From a checkpoint of a small CTC audio transcriber: 800 steps.
Rows from block 2 of a small CTC audio transcriber, named by matrix and row number. Each number is 128 + 24 x the weight over its row's rms, rounded and kept within 0 to 255. All counts start at 0.
After each channel's rows are labels from the 100 clips, of 14976, where the channel reaches its highest value: "strongest on" is what is common among them. Only what is clearly more common there than usual is listed. The data: short read English sentences (LibriTTS-R).
# conv: width-5 conv (model.blocks.2.conv.weight, 128x128x5, each kernel summed), inputs 0-63

conv.78 [128 135 136 149 106 118 141 117 118 153 111 161 136  99 118 137 110 101  86 157 113  85 145 150  74 142 106  93 104 167 138 116 118 123 122 153  76 119 118 156 141 120 143  97 113 136 162  92  95 114 114  78 162 114 131 131 110 107 129 137 144 164 120 113]
strongest on: the word "was"; the word "he"

conv.4 [126 129 150 143 137 128 131 109 150 118 198 149 132 164 126 183 127 148 150  90 134 111  79 134  85  96 112 107 115 133 109 122 108 101 177 125 120 137 123 118  62 154 117 182 130 120 120 127 152 129  98 139 102 138 136 144 130 147 101 139  74  99 118 111]
strongest on: voice: female

conv.72 [105 177 141 124 140 128 155 165 120 192 114 111 104 124 124 126  97 133 101 142 122 101 113 154 114 108 139 158 123 131 111 129 149 152 146  71 115 135  74 118 119  91 134 106 138 161 120 123 133  86  61 157 163 131 106 114 113 135  79  95  93 105 130  93]
strongest on: the word "to"

conv.115 [ 83 118 141 125 144  88 115 111 143 144 180 148  78 150 146 118 155 106 133 167 113 121 136 142 109  97 173 115  89 100 115 131 124 147 145 100 133 106 126 126 139 102 177 135 141 180 119  98 209  89 143 108 139  80 131 144  76 139  99 124 139  92  83 105]
strongest on: voice: male

conv.53 [ 85 180 126 120 117 108 132 123 177 114 132 136 125 123 144 115 103 133 124 126 106 146  61 126 132 161 117 122 111 109 112 133 134 158 159 146 100 134 148 120  67 147 154 126  93 142 135 115 155 108 167 151 117 130 119 137  94 152 145 133 147 142 116 149]
strongest on: the word "do"

conv.63 [113 121 131 120 138  78 100 102 160 158 168 165 124 142  99 138 109 147 142 133 101 132 148 127 158 121 178 109 138 108  98 162 133 137 122  78 114 146 130 113 161 144 113 138 132 123 135 115 138 105 115  77 130 107 155 164 132 107  98 147 133 115  83 147]
strongest on: voice: male

conv.91 [128  98 117 127 121  99 131 115 158 109 189 186 128 121 145 119 158 112 101 176 105 104 125 128 118 160 106 142  93 156 175 121 142 106 182 126 134 133 143 135 129 157 109  91 159 166 119  94 198 145 159 130 119  94 131 107 113 172 102 133 153 161 156 163]
strongest on: the word "be"

conv.35 [118 179 131 149 137 150 150 138 165 135 164 131 139 120 117 106 123 122 141 141 112 165 109 101 149 125  90 118 111 163 134 157 166  75 100 161 129 152 130 126 145 155 141 113 189 133 135 132  89 134 147 108 112 125 132 150 143  96 153 139 128  85 137  71]
strongest on: voice: male

conv.46 [139 117 106  92 149  96 119 173 151 159 141 138 100 140 142 117 174 120 168 130 104 187 151  96 103 133 114 169 120 140 129 135 123 100 163 159 147 110 171  88 132 178 108 144 190 132  79 171 158 124 141 149 119 132  95 150 140 139 115 106 111 150 124 144]
strongest on: voice: female

conv.71 [163  95 141 130 115 108 116 133 112 129  95 110 149 148 125 155 140 129 166 113 157 148 115 111 117 143 135 108 130 115 164  92 119 130 146  95 136  99  79 175 125 134 157 163 112  79 108 113 118 132 131 105  88 103 107  99 155 138  85 172  64 162 139 120]
strongest on: voice: female

conv.116 [112 164 108 150 139 123 137 149 104 103 114 129 149 149 147 141  77 109 152  88 110  84 109 152 134 111 142 128  82 174 136 131 108 125 134 143 115  68  89 147 136 148 133 149  98  97 132 157 155 119  99 125 149 138 141 131 113  86 141 141 157 121 115 182]
strongest on: the word "to"

conv.47 [ 97 116 127 122 127 108 155 110 152 145 137 149 118 173 145 117 144 127  99 137  74 116  88 108 153 135 119 109 133 147 115 126  92 128 128 120 133 129 101 124 126 117 118 123 167 138 125 180 134  74 103 104 102 115 119 147 153 101 131 102  96  94  97  81]
strongest on: the word "was"

conv.120 [140 130 158 102 137 125 139 151 133 126 180 141 137 111 130 101 119 149 115 125 113 118  95 100  93 112 153 143 138 146 153 114  82 184 137 127 156 120 161 120 121  98 119 136 167 116  84 121 115 139  54 121 135 116 136 131 153 125 111 111 146 131 122 166]
strongest on: the word "it"

conv.31 [100 160  91 123 137  83  95 158 117 131  87 145 142 113 136 148  74 124  93 174 125 119 119 111 119 174 141 118 134 155 140 113 165 177 128 121 127 153 117 169 172 147 168 122 143 145 119 119 121  87 124 150 129 161 134 105 113 143  75 115 125 133 170 116]
strongest on: voice: male

conv.24 [ 94 113 138 122 110 122  99 108 110 148  96 163 156 117 178 125 160 147 133 128 119 171  77 119 138 155 113 123 138 157 135 140 126 131 144 150 150 128 112 125 146 111 185 105 123 129 131 126 139 132 167 128 103  85 101 105  77 144  75  84 128  69  82 160]
strongest on: the word "she"

conv.121 [176 110 123 140 107 189 135 108 132 149 132 155 128 138 152 103 134 135 167 155  96 147  82  82 117  87 127  84 128 123 136  89 149 148 112 105 158 145 158 157 111 145 144 149 166 117 107 132 112 149 111 154 158 136 141 131 168 112 116 141 126 127 145 171]
strongest on: the word "we"

conv.59 [146 129  86 168 143 115 148 108 130 114 112 126 142 144 160 128  67  77 107 100  83  99 116 129 119 147 143 106 130 109 117 141 119 149 122 151 140 102 123 107 146 111 178  82  89 108 145 178 187 104 121 106 117  91  96 142 105 132 119 116 139  91 118 134]
strongest on: voice: male

conv.56 [127  87 163 114 110 143 109 128 158 117 164 150  86 141 140  75 143  80 142 161  99  96 123 125 103 121 156 132 143 125 137 115 170 135  87  86 139 142 112 149 104 163 128  88 130 102 170 139 161  90 138 162 135 169 128 114 121 149 136 125 113 150 135 111]
strongest on: voice: female

conv.6 [112 143 122 128 133 176 106 166 121 155 104 130 121 162 152 116 119 146  97 142 186 118 146 127 142 148 122  83 144 140 116 132 136 133  74 159 124 157 112 100 133 152 123 167 131 150 108 100 175 124 136 113 118 105 167 129 158 151  97 126 129 112 100 202]
strongest on: the word "was"

conv.13 [ 98 164 131 130 141 158 101 110  96 154 146 140 158 161 110 124 112 155 154 167 141 138 125 110 112 135 123 129 111 115 122 124 144 193 133 127 129 104 123 140 171 187 150 148 131 145 130  94 172 135 115 117 155  89 123  75 149 149 133 104 148 132 111 181]
strongest on: voice: male

conv.81 [118 115 123 121 119 111 117  72 178 110 172 146 131 165 121 147 118 121 149 134 181 152 163 134 155 128 147 139 135 124 142 142 132  97 155 160  86 129 118 124 104 102 116 164 155 169 108 119 100 154 126 149 123 115 157 113 118 174 154 143 167 129 171 131]
strongest on: the word "be"

conv.62 [106 164 142 138 145 134 115  85 131 119 150 105 103 139 144 155 130 113 155 121 126 102 117 154 114 110 143  90 134 109 123 150 136 180 119  99 161 120 106  94 125 160 134 164 148  98 161  96 135 127 144 142 115 166 125  95 150 166 163  94 153 144 156 134]
strongest on: the word "to"

conv.55 [ 97 179 147 142 151 102 122 152  87 109 105 121 132 137 124 138 124 148 136 159 130 131 110  85  83 137 145 142 117 159 136  99 152  92 144 176  97 106 145 152 145  98 140 117 132 134 102  84 172 132 141 133 109 109 129 121 125 111 129 104 136 126 136 164]
strongest on: voice: male

conv.94 [141 147 131 146 169 125 116 130 120 146 127 126 127 127  81 147 116 114 143 147 182 110 117 182 150 164 142 137 143 155 131 114 141 188 166 146  90 138  93 131 164 125 143 155 166 126 135 138 125 156  89 157 154 154 135 129 134 182 128 155 146 146 176 109]
strongest on: voice: female

conv.32 [ 77 215 105 100 127 112  95 122 126 132 106 116 137 110  87  89 135 119 133 115 122 106 119 128 153 147 122 100 122 137 116 157 125 115 139 110 117 108 115 121 108 147 165 121  94 137 159 183  97 124  95 102 142 117 144 119 132 146 151 108 125 110 113 136]
strongest on: the word "i"

conv.73 [118 118  81 111 123 104 148 166 126 126 159 130 167 124 130 141 146 129  84 145 132 111 112 129 114 117 160 146 145 104  99 114 153 123 128 119 120  89 102 110 115  91 139  71 132 165 122  91 132 131 130 114  97 117 179 155 134  91 152 130 179  95 126 114]
strongest on: the word "to"; the word "be"