config.yaml
nesterov: true
adamw_lr_other_params: 0.0017
max_grad_norm: 5.0
weight_decay: 0.3
Rows from block 7, named by matrix and row number. Each number is 50 + 15 x the weight over its row's rms, rounded and kept within 0 to 99. All counts start at 0.
# weight_ih_l0: LSTM input weights (gates i, f, g, o stacked) (model.rnn.3.rnn.weight_ih_l0, 768x384), inputs 128-255
weight_ih_l0.91:65 43 50 71 43 66 37 35 42 63 77 90 56 38 58 50 89 27 42 33 31 46 21 49 75 17 46 62 33 70 54 50 43 64 40 82 26 59 61 59 59 24 64 46 45 61 37 62 62 48 38 37 72 40 51 59 77 44 12 54 32 46 45 56 59 55 44 36 30 56 52 37 56 41 73 47 64 60 57 65 31 39 56 60 55 56 65 48 66 41 31 56 47 38 37 53 40 36 63 46 50 55 39 38 47 56 40 45 46 53 49 63 58 72 85 50 29 74 28 29 46 52 51 86 51 44 40 72
weight_ih_l0.92:33 53 26 38 45 84 50 52 49 48 14 43 67 61 49 55 46 58 49 56 49 40 54 36 58 46 20 44 52 58 48 51 64 63 48 46 55 12 53 55 91 40 63 15 42 43 53 48 54 61 61 55 67 36 47 41 68 46 36 75 67 44 50 73 57 42 47 36 40 70 54 71 55 57 55 48 03 37 49 48 33 48 49 39 29 45 66 43 28 60 87 88 43 32 66 52 59 62 54 39 53 67 33 55 59 55 60 44 30 74 52 44 36 70 54 33 58 52 42 61 39 53 56 56 60 41 68 41
weight_ih_l0.93:54 71 38 65 75 57 73 56 58 34 75 72 68 46 41 51 61 63 43 58 25 40 64 40 53 39 42 54 44 47 65 44 14 42 35 55 30 76 71 81 31 33 68 51 74 26 33 32 53 66 43 44 61 41 40 43 35 70 45 44 43 46 45 77 47 28 15 69 36 85 47 43 57 51 47 62 23 32 73 48 20 68 76 27 53 72 46 67 77 55 42 63 61 59 52 58 35 28 70 17 28 63 35 33 43 49 39 52 61 41 37 60 47 57 54 51 65 41 37 49 44 71 50 50 70 55 44 48
weight_ih_l0.94:18 05 23 75 63 31 42 43 39 33 19 68 65 16 33 62 33 42 25 54 51 88 52 36 67 40 62 45 53 63 41 68 49 66 46 63 53 49 87 49 46 34 38 39 52 67 43 61 48 37 37 58 35 38 43 51 35 63 51 43 61 48 63 43 46 52 43 41 56 45 22 63 49 51 61 37 49 40 53 49 58 33 70 49 68 58 50 60 42 52 56 46 60 49 44 32 51 53 30 59 56 48 48 68 72 40 47 35 63 59 29 47 20 72 57 53 56 65 29 44 65 65 59 47 32 31 61 68
weight_ih_l0.95:77 49 56 29 45 55 41 27 61 63 55 70 50 49 21 43 34 24 46 58 38 29 74 31 52 64 49 64 39 41 63 48 38 47 59 60 52 47 29 27 64 72 86 52 36 53 51 56 30 70 44 57 39 67 70 63 70 22 66 52 68 49 47 35 24 50 60 66 14 32 45 60 78 23 20 48 60 73 51 47 64 43 64 69 52 58 62 80 70 30 77 33 52 72 53 40 70 49 69 77 15 51 37 53 67 41 58 51 35 51 77 47 66 37 39 47 66 55 73 42 43 47 44 79 41 51 43 72
weight_ih_l0.96:89 77 15 50 47 33 73 37 54 38 34 56 55 77 41 78 26 53 50 75 80 59 36 50 35 69 61 11 93 48 64 44 40 47 34 37 48 70 54 57 54 41 28 70 52 47 73 27 42 66 42 68 36 67 58 64 33 22 65 54 37 42 63 52 22 63 47 35 42 46 60 53 61 42 37 26 42 63 52 76 43 45 62 32 40 21 52 52 58 31 68 22 29 38 65 51 72 57 50 39 77 42 41 42 40 59 37 28 57 75 71 43 66 67 44 39 46 27 42 40 56 46 75 48 60 76 36 36
weight_ih_l0.97:59 38 67 70 18 37 33 63 39 33 38 40 65 40 43 50 67 62 63 56 43 38 46 43 51 46 87 32 86 45 46 44 04 56 63 69 45 60 56 24 34 64 48 69 54 60 48 31 70 33 66 60 36 54 67 25 32 81 46 35 60 54 35 36 52 40 29 62 41 66 60 53 26 43 47 36 46 53 54 36 43 66 37 50 48 36 76 46 51 46 50 44 58 51 47 60 56 40 49 32 37 42 43 63 47 57 51 51 36 62 88 80 47 77 47 60 49 63 44 54 31 44 53 51 40 65 41 63
weight_ih_l0.98:58 36 57 49 68 63 79 58 33 62 61 30 29 36 46 42 65 49 51 49 53 75 44 19 68 66 69 32 59 38 39 49 50 38 51 42 58 75 80 68 73 73 69 49 63 48 78 56 40 37 28 64 49 40 45 55 71 70 63 42 69 76 65 76 32 52 41 35 57 54 54 45 38 54 48 30 37 76 48 47 57 32 41 62 74 23 80 58 48 52 29 37 50 46 41 35 44 34 49 47 56 65 72 68 34 60 71 55 33 36 55 53 44 30 59 29 37 34 34 60 31 52 12 25 60 39 56 47
weight_ih_l0.99:55 51 43 48 59 49 47 36 51 65 42 28 44 54 66 58 40 67 41 62 74 35 57 45 57 39 64 44 45 68 64 68 15 38 23 59 56 44 53 61 50 51 61 06 47 71 27 34 42 57 52 70 45 37 43 55 41 29 65 47 66 66 69 40 50 21 59 47 52 61 70 43 58 33 54 63 59 57 65 61 24 49 33 27 35 55 40 53 35 55 43 63 69 64 18 23 83 52 39 87 51 73 68 21 49 45 51 79 53 44 65 37 41 45 28 58 48 36 80 47 45 73 58 56 52 70 57 40
weight_ih_l0.100:56 63 23 45 33 50 43 55 55 54 42 44 26 30 65 43 52 55 75 43 55 43 49 48 53 42 30 40 53 56 61 22 76 40 57 58 52 30 36 32 37 69 49 48 53 89 40 58 61 77 50 39 28 78 84 68 34 47 53 59 59 38 66 56 45 71 47 46 47 39 41 58 28 37 53 48 42 21 45 54 50 40 64 45 45 16 44 47 31 58 17 37 46 53 47 89 51 31 61 69 62 61 46 86 71 40 48 27 54 28 53 41 56 22 50 37 54 67 45 59 37 56 37 36 57 90 29 47
weight_ih_l0.101:54 43 79 95 37 46 54 42 74 53 50 55 46 59 47 42 39 36 45 56 25 38 28 31 65 48 61 86 58 30 58 67 36 40 24 60 55 50 54 58 31 67 73 71 26 52 54 51 60 45 33 63 51 34 36 76 51 35 42 57 17 59 60 52 63 59 32 45 61 42 37 32 67 69 87 39 40 40 23 54 70 35 51 54 48 59 46 52 43 67 42 75 59 65 83 55 35 43 59 57 55 61 69 64 37 64 38 58 24 62 38 37 42 58 99 56 29 49 53 54 25 40 36 89 63 54 35 50
weight_ih_l0.102:81 66 43 52 41 47 41 42 39 72 48 48 57 35 54 71 28 70 53 53 43 49 80 29 71 46 65 29 88 42 37 52 41 74 82 38 40 51 39 49 51 81 64 43 43 55 81 33 69 46 61 55 13 68 25 29 46 55 54 60 43 53 49 66 45 89 38 79 41 54 36 43 74 45 57 56 42 59 52 63 41 42 30 48 53 51 51 57 39 61 66 43 52 59 47 42 69 53 34 67 74 92 56 54 68 47 26 63 38 66 55 41 41 81 43 45 40 56 54 73 46 67 58 61 46 40 54 59
weight_ih_l0.103:52 52 89 61 45 44 66 43 46 68 51 43 59 42 32 54 33 43 43 45 21 46 65 42 48 34 44 72 83 59 46 77 65 36 13 26 21 35 75 53 29 53 31 49 61 45 47 35 72 52 50 62 48 43 59 69 42 62 54 60 20 36 39 78 43 57 58 47 35 68 31 35 38 75 39 43 99 50 51 39 75 60 35 52 38 61 57 39 28 37 70 54 62 66 71 68 29 48 13 43 61 36 55 41 61 52 37 44 38 49 51 58 68 53 40 43 62 38 47 59 54 59 62 39 49 26 58 59
weight_ih_l0.104:46 52 37 74 72 58 19 50 34 52 53 66 71 58 43 75 54 51 32 35 58 77 35 51 42 53 42 41 28 21 62 37 19 50 27 36 45 73 40 31 47 45 50 43 46 28 63 63 88 47 58 15 45 39 63 61 70 35 33 43 60 58 55 34 38 53 54 49 49 54 58 48 63 51 33 40 34 67 51 58 40 66 56 69 46 34 70 48 54 66 43 54 48 54 43 41 56 51 52 26 67 65 48 58 51 71 45 61 26 50 32 74 57 58 66 76 22 52 33 45 60 37 18 43 50 27 59 53
weight_ih_l0.105:48 35 34 60 31 53 42 40 51 20 45 73 37 71 53 35 59 62 67 65 39 36 64 52 59 44 32 60 40 63 61 76 74 51 48 80 62 34 73 77 62 40 52 40 58 67 46 48 42 44 46 41 39 33 59 70 42 83 58 46 42 22 37 57 61 58 57 54 36 50 49 26 60 27 63 29 45 41 30 59 51 29 46 40 58 50 74 48 62 55 42 59 77 49 74 82 33 42 13 47 50 40 23 71 61 71 66 91 43 69 59 39 44 52 25 37 60 69 40 39 32 42 75 61 47 32 24 69
weight_ih_l0.106:57 56 24 54 35 35 53 34 78 43 52 41 70 56 49 51 29 42 60 72 28 31 43 40 66 35 40 27 54 54 26 54 60 40 35 83 53 95 41 58 73 73 51 33 39 65 51 19 22 37 61 61 71 67 42 32 83 42 57 34 58 31 37 74 55 65 65 39 44 34 72 54 26 57 56 50 60 56 41 37 25 46 36 34 16 39 58 23 53 42 70 43 54 60 24 51 17 81 37 47 56 54 41 57 52 62 93 27 35 37 24 69 61 46 84 36 57 62 54 57 65 68 41 53 29 50 73 60
weight_ih_l0.107:43 46 44 28 42 65 21 53 49 32 45 43 46 74 65 34 47 66 18 45 46 41 55 42 62 45 46 32 42 18 50 42 62 49 46 50 51 37 60 41 77 63 63 09 72 36 68 15 67 26 19 70 85 43 62 39 53 51 34 54 36 36 42 41 53 52 66 55 41 56 55 33 46 51 46 57 34 38 48 45 35 26 55 54 36 22 37 56 49 29 32 29 53 59 49 36 69 43 70 45 67 73 16 60 54 53 71 45 67 34 43 49 50 67 74 57 80 47 27 34 51 36 78 59 83 87 60 59
weight_ih_l0.108:41 53 66 44 40 62 47 67 67 33 36 64 48 49 40 28 37 69 43 51 77 34 67 60 38 64 60 49 58 40 18 46 56 74 75 59 35 71 55 42 47 41 50 29 59 57 48 48 62 58 43 63 78 64 43 62 74 45 37 90 46 34 15 53 58 40 63 47 62 33 53 54 32 42 45 38 52 33 33 43 63 28 46 46 56 60 60 68 60 48 31 55 74 57 47 58 71 35 54 48 31 55 44 36 49 48 16 54 44 54 33 43 38 74 35 45 46 35 38 67 55 45 39 56 00 48 55 66
weight_ih_l0.109:41 72 48 93 57 40 65 43 34 39 41 30 74 53 44 32 34 53 80 17 35 78 68 51 25 41 49 42 63 36 26 61 48 29 79 58 38 61 54 54 75 23 48 72 40 42 46 24 44 53 73 59 56 42 36 38 63 53 62 58 20 43 64 29 50 45 25 61 41 61 39 67 75 64 44 52 50 49 50 53 37 62 43 55 25 45 42 55 54 51 56 22 62 56 46 31 25 48 29 42 77 66 43 19 62 49 36 88 46 25 48 24 40 61 69 42 62 40 47 49 58 26 46 48 52 57 45 24
weight_ih_l0.110:46 62 68 77 55 33 28 40 42 40 38 36 28 47 65 25 38 73 63 56 42 54 75 44 72 65 42 25 65 57 33 73 60 57 50 63 63 74 52 36 47 39 66 40 46 25 37 50 36 50 67 51 47 43 52 75 70 46 56 51 30 89 45 56 28 39 31 59 65 37 25 60 18 45 63 50 45 41 53 33 40 65 30 58 49 77 26 58 23 69 68 42 64 65 25 43 64 72 64 62 74 53 60 36 72 53 46 60 46 67 26 35 44 53 45 45 39 32 55 52 41 65 40 39 76 39 62 53
weight_ih_l0.111:44 74 55 48 50 67 48 32 44 54 38 40 49 32 41 47 36 66 54 42 40 16 31 50 54 56 21 45 69 63 27 45 44 58 25 57 41 57 45 79 64 64 46 45 43 34 48 55 34 59 59 37 38 36 21 57 33 46 26 28 63 49 41 38 46 69 49 55 72 19 34 27 53 30 47 41 25 66 35 28 32 44 37 50 33 42 36 36 48 49 64 75 32 44 94 51 49 29 35 44 57 52 66 56 63 59 68 62 50 60 70 43 50 44 70 39 83 43 27 47 55 48 09 28 61 41 46 51
weight_ih_l0.112:55 56 81 65 38 36 48 73 15 72 57 59 50 38 54 60 54 59 51 44 31 51 70 52 27 76 67 63 42 45 24 65 43 33 25 21 40 19 49 54 71 76 52 35 61 65 49 71 39 36 09 62 64 53 57 58 44 56 70 33 42 55 32 59 18 75 81 83 35 56 61 54 52 32 55 57 35 63 43 44 51 37 51 53 71 18 38 50 41 54 63 39 78 54 47 69 89 47 42 41 48 33 36 56 36 51 44 40 58 85 42 58 64 54 37 45 60 32 47 56 77 63 49 30 40 34 28 09
weight_ih_l0.113:89 82 66 62 38 59 62 52 26 57 25 51 48 41 46 79 25 29 57 61 40 49 43 59 51 44 66 43 49 48 56 47 77 38 28 60 44 49 39 71 72 82 29 43 40 53 51 29 45 49 48 62 47 33 77 34 63 35 77 55 16 52 47 36 69 32 38 49 48 47 67 60 37 41 50 49 66 35 42 69 26 47 49 74 46 58 46 66 28 34 54 41 45 59 46 28 73 21 52 51 40 62 39 37 65 36 69 58 55 43 82 39 64 62 41 54 62 54 59 57 45 34 60 65 69 55 30 51
weight_ih_l0.114:45 54 49 50 53 58 47 46 69 73 77 64 40 26 67 29 67 32 61 64 76 66 40 34 70 55 57 70 46 60 54 46 34 32 44 99 27 53 51 79 46 50 30 36 44 37 55 50 53 50 63 23 63 35 43 68 54 48 41 35 33 27 37 69 72 59 59 37 56 64 58 78 41 82 44 33 56 51 60 28 47 39 45 37 51 27 42 21 32 51 36 64 36 35 52 28 59 41 56 65 40 51 47 77 39 43 71 50 58 15 46 44 52 52 42 62 42 41 43 56 41 50 48 60 54 29 60 16
weight_ih_l0.115:57 37 61 88 61 38 64 55 75 66 07 40 59 56 28 67 55 54 25 79 52 24 23 68 28 29 52 43 29 55 54 50 80 20 25 38 53 45 42 34 38 57 54 49 53 56 55 43 76 30 55 74 88 45 32 46 50 46 39 41 83 86 51 54 58 47 81 54 59 42 49 54 57 35 51 29 30 57 67 25 51 78 97 68 52 63 60 53 58 70 61 56 57 70 98 54 33 39 59 64 48 42 46 81 70 24 42 44 54 41 56 64 78 64 50 64 61 48 72 24 64 39 60 31 68 36 37 40
weight_ih_l0.116:78 30 14 51 28 33 70 22 66 69 39 47 30 61 42 67 54 44 28 63 78 38 46 60 62 27 82 47 62 67 23 68 43 48 47 43 67 36 42 42 43 19 50 25 31 45 15 46 42 61 51 53 68 36 46 29 48 35 50 33 25 42 70 40 49 21 56 55 46 60 48 57 76 72 00 76 61 52 58 45 60 71 44 48 62 33 43 62 59 52 54 53 30 35 58 65 37 53 63 70 66 72 42 42 38 59 59 47 64 50 62 66 57 55 75 68 48 68 52 74 55 46 64 48 40 47 29 55