Weights of a small CTC audio transcriber.
Model: 5.31M parameters, log mel input, arch crnn, norm batchnorm, activation relu, widths [128, 128, 128], rnn lstm.
Training: muon at rate 0.014, 800 steps, batches of 64.
Rows from block 2 of a small CTC audio transcriber, named by matrix and row number. Each number is 128 + 24 x the weight over its row's rms, rounded and kept within 0 to 255. All counts start at 0. Numbers have three digits each.
Before each channel's rows are labels from the 100 clips, of 14976, where the channel reaches its highest value: "loudest band" is the band of the loudest frequency at the time of the peak; "top examples" is what is common among them. Only what is clearly more common there than usual is listed. The data: short read English sentences (LibriTTS-R). In brackets: how many of the 100, against the usual share in percent.
# conv: width-5 conv (model.blocks.2.conv.weight, 128x128x5, each kernel summed), inputs 64-127

loudest band: 2000 to 4000 Hz (65 vs 2.1); 4000 to 8000 Hz (26 vs 4.4)
top examples: voice: female (84 vs 53.7)
conv.94:117185141121152138125146141137118112071147169104144108129142118118170098149121119144080126072135183109157127155122112151139135103132116154152120114135129115156128141162135139100131158113124132

loudest band: 4000 to 8000 Hz (90 vs 4.4)
top examples: voice: female (96 vs 53.7)
conv.56:090118127078139108128140149074134144126133122110140102138149130099139192174158129165129090168132140146114115131108108107170144115092095109154121153175118122124153128133143122139133124134109119

loudest band: 4000 to 8000 Hz (48 vs 4.4); 2000 to 4000 Hz (26 vs 2.1)
top examples: the word "to" (33 vs 14.4)
conv.72:117129134152071140090107113120128155122099146132125142128155150157074120155138150140127115130122118136121133133121117086113123148121144126134095158144075150128133128112155070121141096129147156

loudest band: 2000 to 4000 Hz (30 vs 2.1)
top examples: voice: male (82 vs 46.3)
conv.115:132116094144133135122092113151165115132134129115127108072121146118119140088148146096127121097135110116107172139135116097144108112150133119109137143126111136110151113107131152110122109147114150

loudest band: 1000 to 2000 Hz (41 vs 1.7); 500 to 1000 Hz (32 vs 5.5)
top examples: the word "i" (82 vs 17.7)
conv.32:137117086129118136125122107082148101095176133131112122132159107129123096106106097111142127083111116065143099111131114102167131123190118135130116129142104176123164139115133087134144134088163120

loudest band: 250 to 500 Hz (34 vs 11.5)
top examples: the word "to" (47 vs 14.4); the word "be" (27 vs 4.6)
conv.73:151143131124101088103134136116070114114116140072096147098105147079154158135122120107106105065136125165153136117120163167134123111099140136153089114136135142123117107145101137169140113126160116

loudest band: 250 to 500 Hz (45 vs 11.5)
top examples: the word "she" (28 vs 5.9)
conv.24:096143121117135127143111089160149126123123158090117174160116100118128147121111116110142153154141125089131133083104138156137157160123150098119114131124158126086111148105128131089113168114123124

loudest band: 2000 to 4000 Hz (44 vs 2.1)
top examples: voice: male (74 vs 46.3)
conv.77:086116103194154101088108142126117154099096118137122111150093120110120140123153133120110147081100125148139111119136131125109100123132096123104108136191074098116117148142055114113120138111093142

loudest band: 250 to 500 Hz (52 vs 11.5)
top examples: the word "was" (28 vs 9.7)
conv.47:088129130124107177097133088127077087135153125148118160146113123142112162098095074127134114096096120142125140127102117108147139106109083139087115095101104162098117091101154090147153133126119134

loudest band: 4000 to 8000 Hz (57 vs 4.4)
top examples: voice: male (74 vs 46.3)
conv.68:104101107127095097143133105121112154111162123116145088119120162112102096118173148146183097164101171108144123143115122131144078121161106135151123126158166136150150170131125123117108129149103134

loudest band: 250 to 500 Hz (31 vs 11.5)
top examples: voice: male (75 vs 46.3)
conv.35:110069154121108105094101120178139114116139101118118148088104121149136097094095136084111131124159069136145108130139137142134155116136153123102125170154110141111082095136135156135151146135116134

loudest band: 250 to 500 Hz (63 vs 11.5)
top examples: voice: female (88 vs 53.7)
conv.71:171150131164154145137137137115160112128142107118098109140136153111162167123123132153120100135119106139155120140087106148159085145120117121159111074139165131127130122128123105083110136128093077

loudest band: 4000 to 8000 Hz (83 vs 4.4)
top examples: voice: male (83 vs 46.3)
conv.13:164091118149143140124106145117127187141089112099153114101137099110114156126132145084139146172097167127134120120146146156135168104147100134133152120116117149117150151069124129128091124107104136

loudest band: 250 to 500 Hz (51 vs 11.5)
top examples: voice: female (85 vs 53.7)
conv.84:091077118093146108150087129130141139139149144115140131101114109148103167119135157157129103115081122067153140131113148103083127140126192082109102113121101121146128102132122085113088136116074142

loudest band: 4000 to 8000 Hz (27 vs 4.4)
top examples: the word "do" (26 vs 3.9)
conv.53:072069118119148156109164135130136156161130149132150122114123139138150150150122122138116135141118159128100118160109129095158140150180182105135094113095127113146150129084130147087176185119117114

loudest band: 250 to 500 Hz (53 vs 11.5)
top examples: voice: male (90 vs 46.3)
conv.119:094115110108138163069111108149127152147120130151149088137056148135158091100150057109142104104148144108083102145136118133153113125136163109174102121121115140117142076145122144121152114135139131

loudest band: 4000 to 8000 Hz (34 vs 4.4)
top examples: voice: male (72 vs 46.3)
conv.59:153092099120094111102149096095117133128176127102143093059097121115148158117089108121089118141119159092109131114138133112121133111138131096129113114112153104119145120121125136139098103142136116

loudest band: 250 to 500 Hz (61 vs 11.5)
top examples: the word "we" (41 vs 3.3)
conv.121:103113150151118128172091124138133122138102126142133181167148169134155083136128112171118126141062166167110130088103127159075143122121121120121135128134122130116144148153134097121127111116138132

loudest band: 4000 to 8000 Hz (58 vs 4.4)
top examples: the word "to" (34 vs 14.4)
conv.116:142138123150121120146155143139136126129090148125118081096124131152124112149140106156091134137131180178130144135175161109137108127123120140096187153106144126143162129114093137162180097124128151

loudest band: 250 to 500 Hz (42 vs 11.5)
top examples: voice: female (81 vs 53.7)
conv.46:109126106116095129111171083132149093119114134112122138129155105117109098126125141142117130131113100126117134099094145096107109108153095087131078129089151132112114096129127107124136135121160100

loudest band: 250 to 500 Hz (61 vs 11.5)
top examples: the word "was" (31 vs 9.7); the word "he" (30 vs 10.9)
conv.78:102115119179127127091140144084143179091139152165142143142152082099103103168112135106140157114115132156165116126132118144116081082128118150142150162101096109150094115129123115151125099123132097

loudest band: 250 to 500 Hz (36 vs 11.5)
top examples: the word "it" (33 vs 12.1)
conv.120:150117112129125190111132177092101079143095133132127155161126152110090141131125119178103102102081115134136135071097146139137121105128121114134100111108133154136089136121149167147171113160131138

loudest band: 500 to 1000 Hz (53 vs 5.5)
top examples: voice: male (76 vs 46.3)
conv.8:134164157143131161138087143123129161177131087114125150116155137128113124165128068075150164146137142119105149143177172149107137133118138136124161115117109121126099123156120159119130111096112133

loudest band: 4000 to 8000 Hz (45 vs 4.4); 2000 to 4000 Hz (35 vs 2.1)
top examples: the word "was" (25 vs 9.7)
conv.6:123185130117107120117119173110161114169152158101133144148103082114167117096149112123146085110104109142133137101127176102141162104116148149162146158141110127148138145113124133138146120151124118

loudest band: 250 to 500 Hz (33 vs 11.5)
top examples: voice: female (86 vs 53.7); the word "and" (35 vs 10.4)
conv.101:152143113084156101139159113117136099120173099181140116129140128160108117160122128149151113101105069150109149157151131160158106121155144127155135139154119158098135096111107111095142126126118137

loudest band: 4000 to 8000 Hz (66 vs 4.4); 2000 to 4000 Hz (34 vs 2.1)
top examples: voice: male (76 vs 46.3)
conv.31:126148126100163179129106150121118162149135136162187121104162139141140137107118172107159095126141134101134129138121076133154138149124105101096124130137123141110150115123136108095167157108138128

loudest band: 500 to 1000 Hz (33 vs 5.5)
top examples: voice: male (77 vs 46.3); the word "what" (44 vs 4.9)
conv.7:154108152115096149136117111129161156138157112100102120101120119147144107082139081127147151106133113149124150098166103082075175080163160158131133121128119138162158149123115150124118134159150112

loudest band: 4000 to 8000 Hz (70 vs 4.4)
top examples: voice: female (84 vs 53.7)
conv.1:156101145115107072115140155140124159073096134179119109136110185120137146125092156154109100163133138117110163135126118122143119134103147122106142139156120113133143141143120190146089091145134104

loudest band: 4000 to 8000 Hz (44 vs 4.4)
top examples: voice: male (96 vs 46.3)
conv.55:108120131134109122111134114188159107101081143138117105084098163142134154115117098129118175153088137119157174130144111146154087126098127138128156144154126099103192099145150104124127138091113095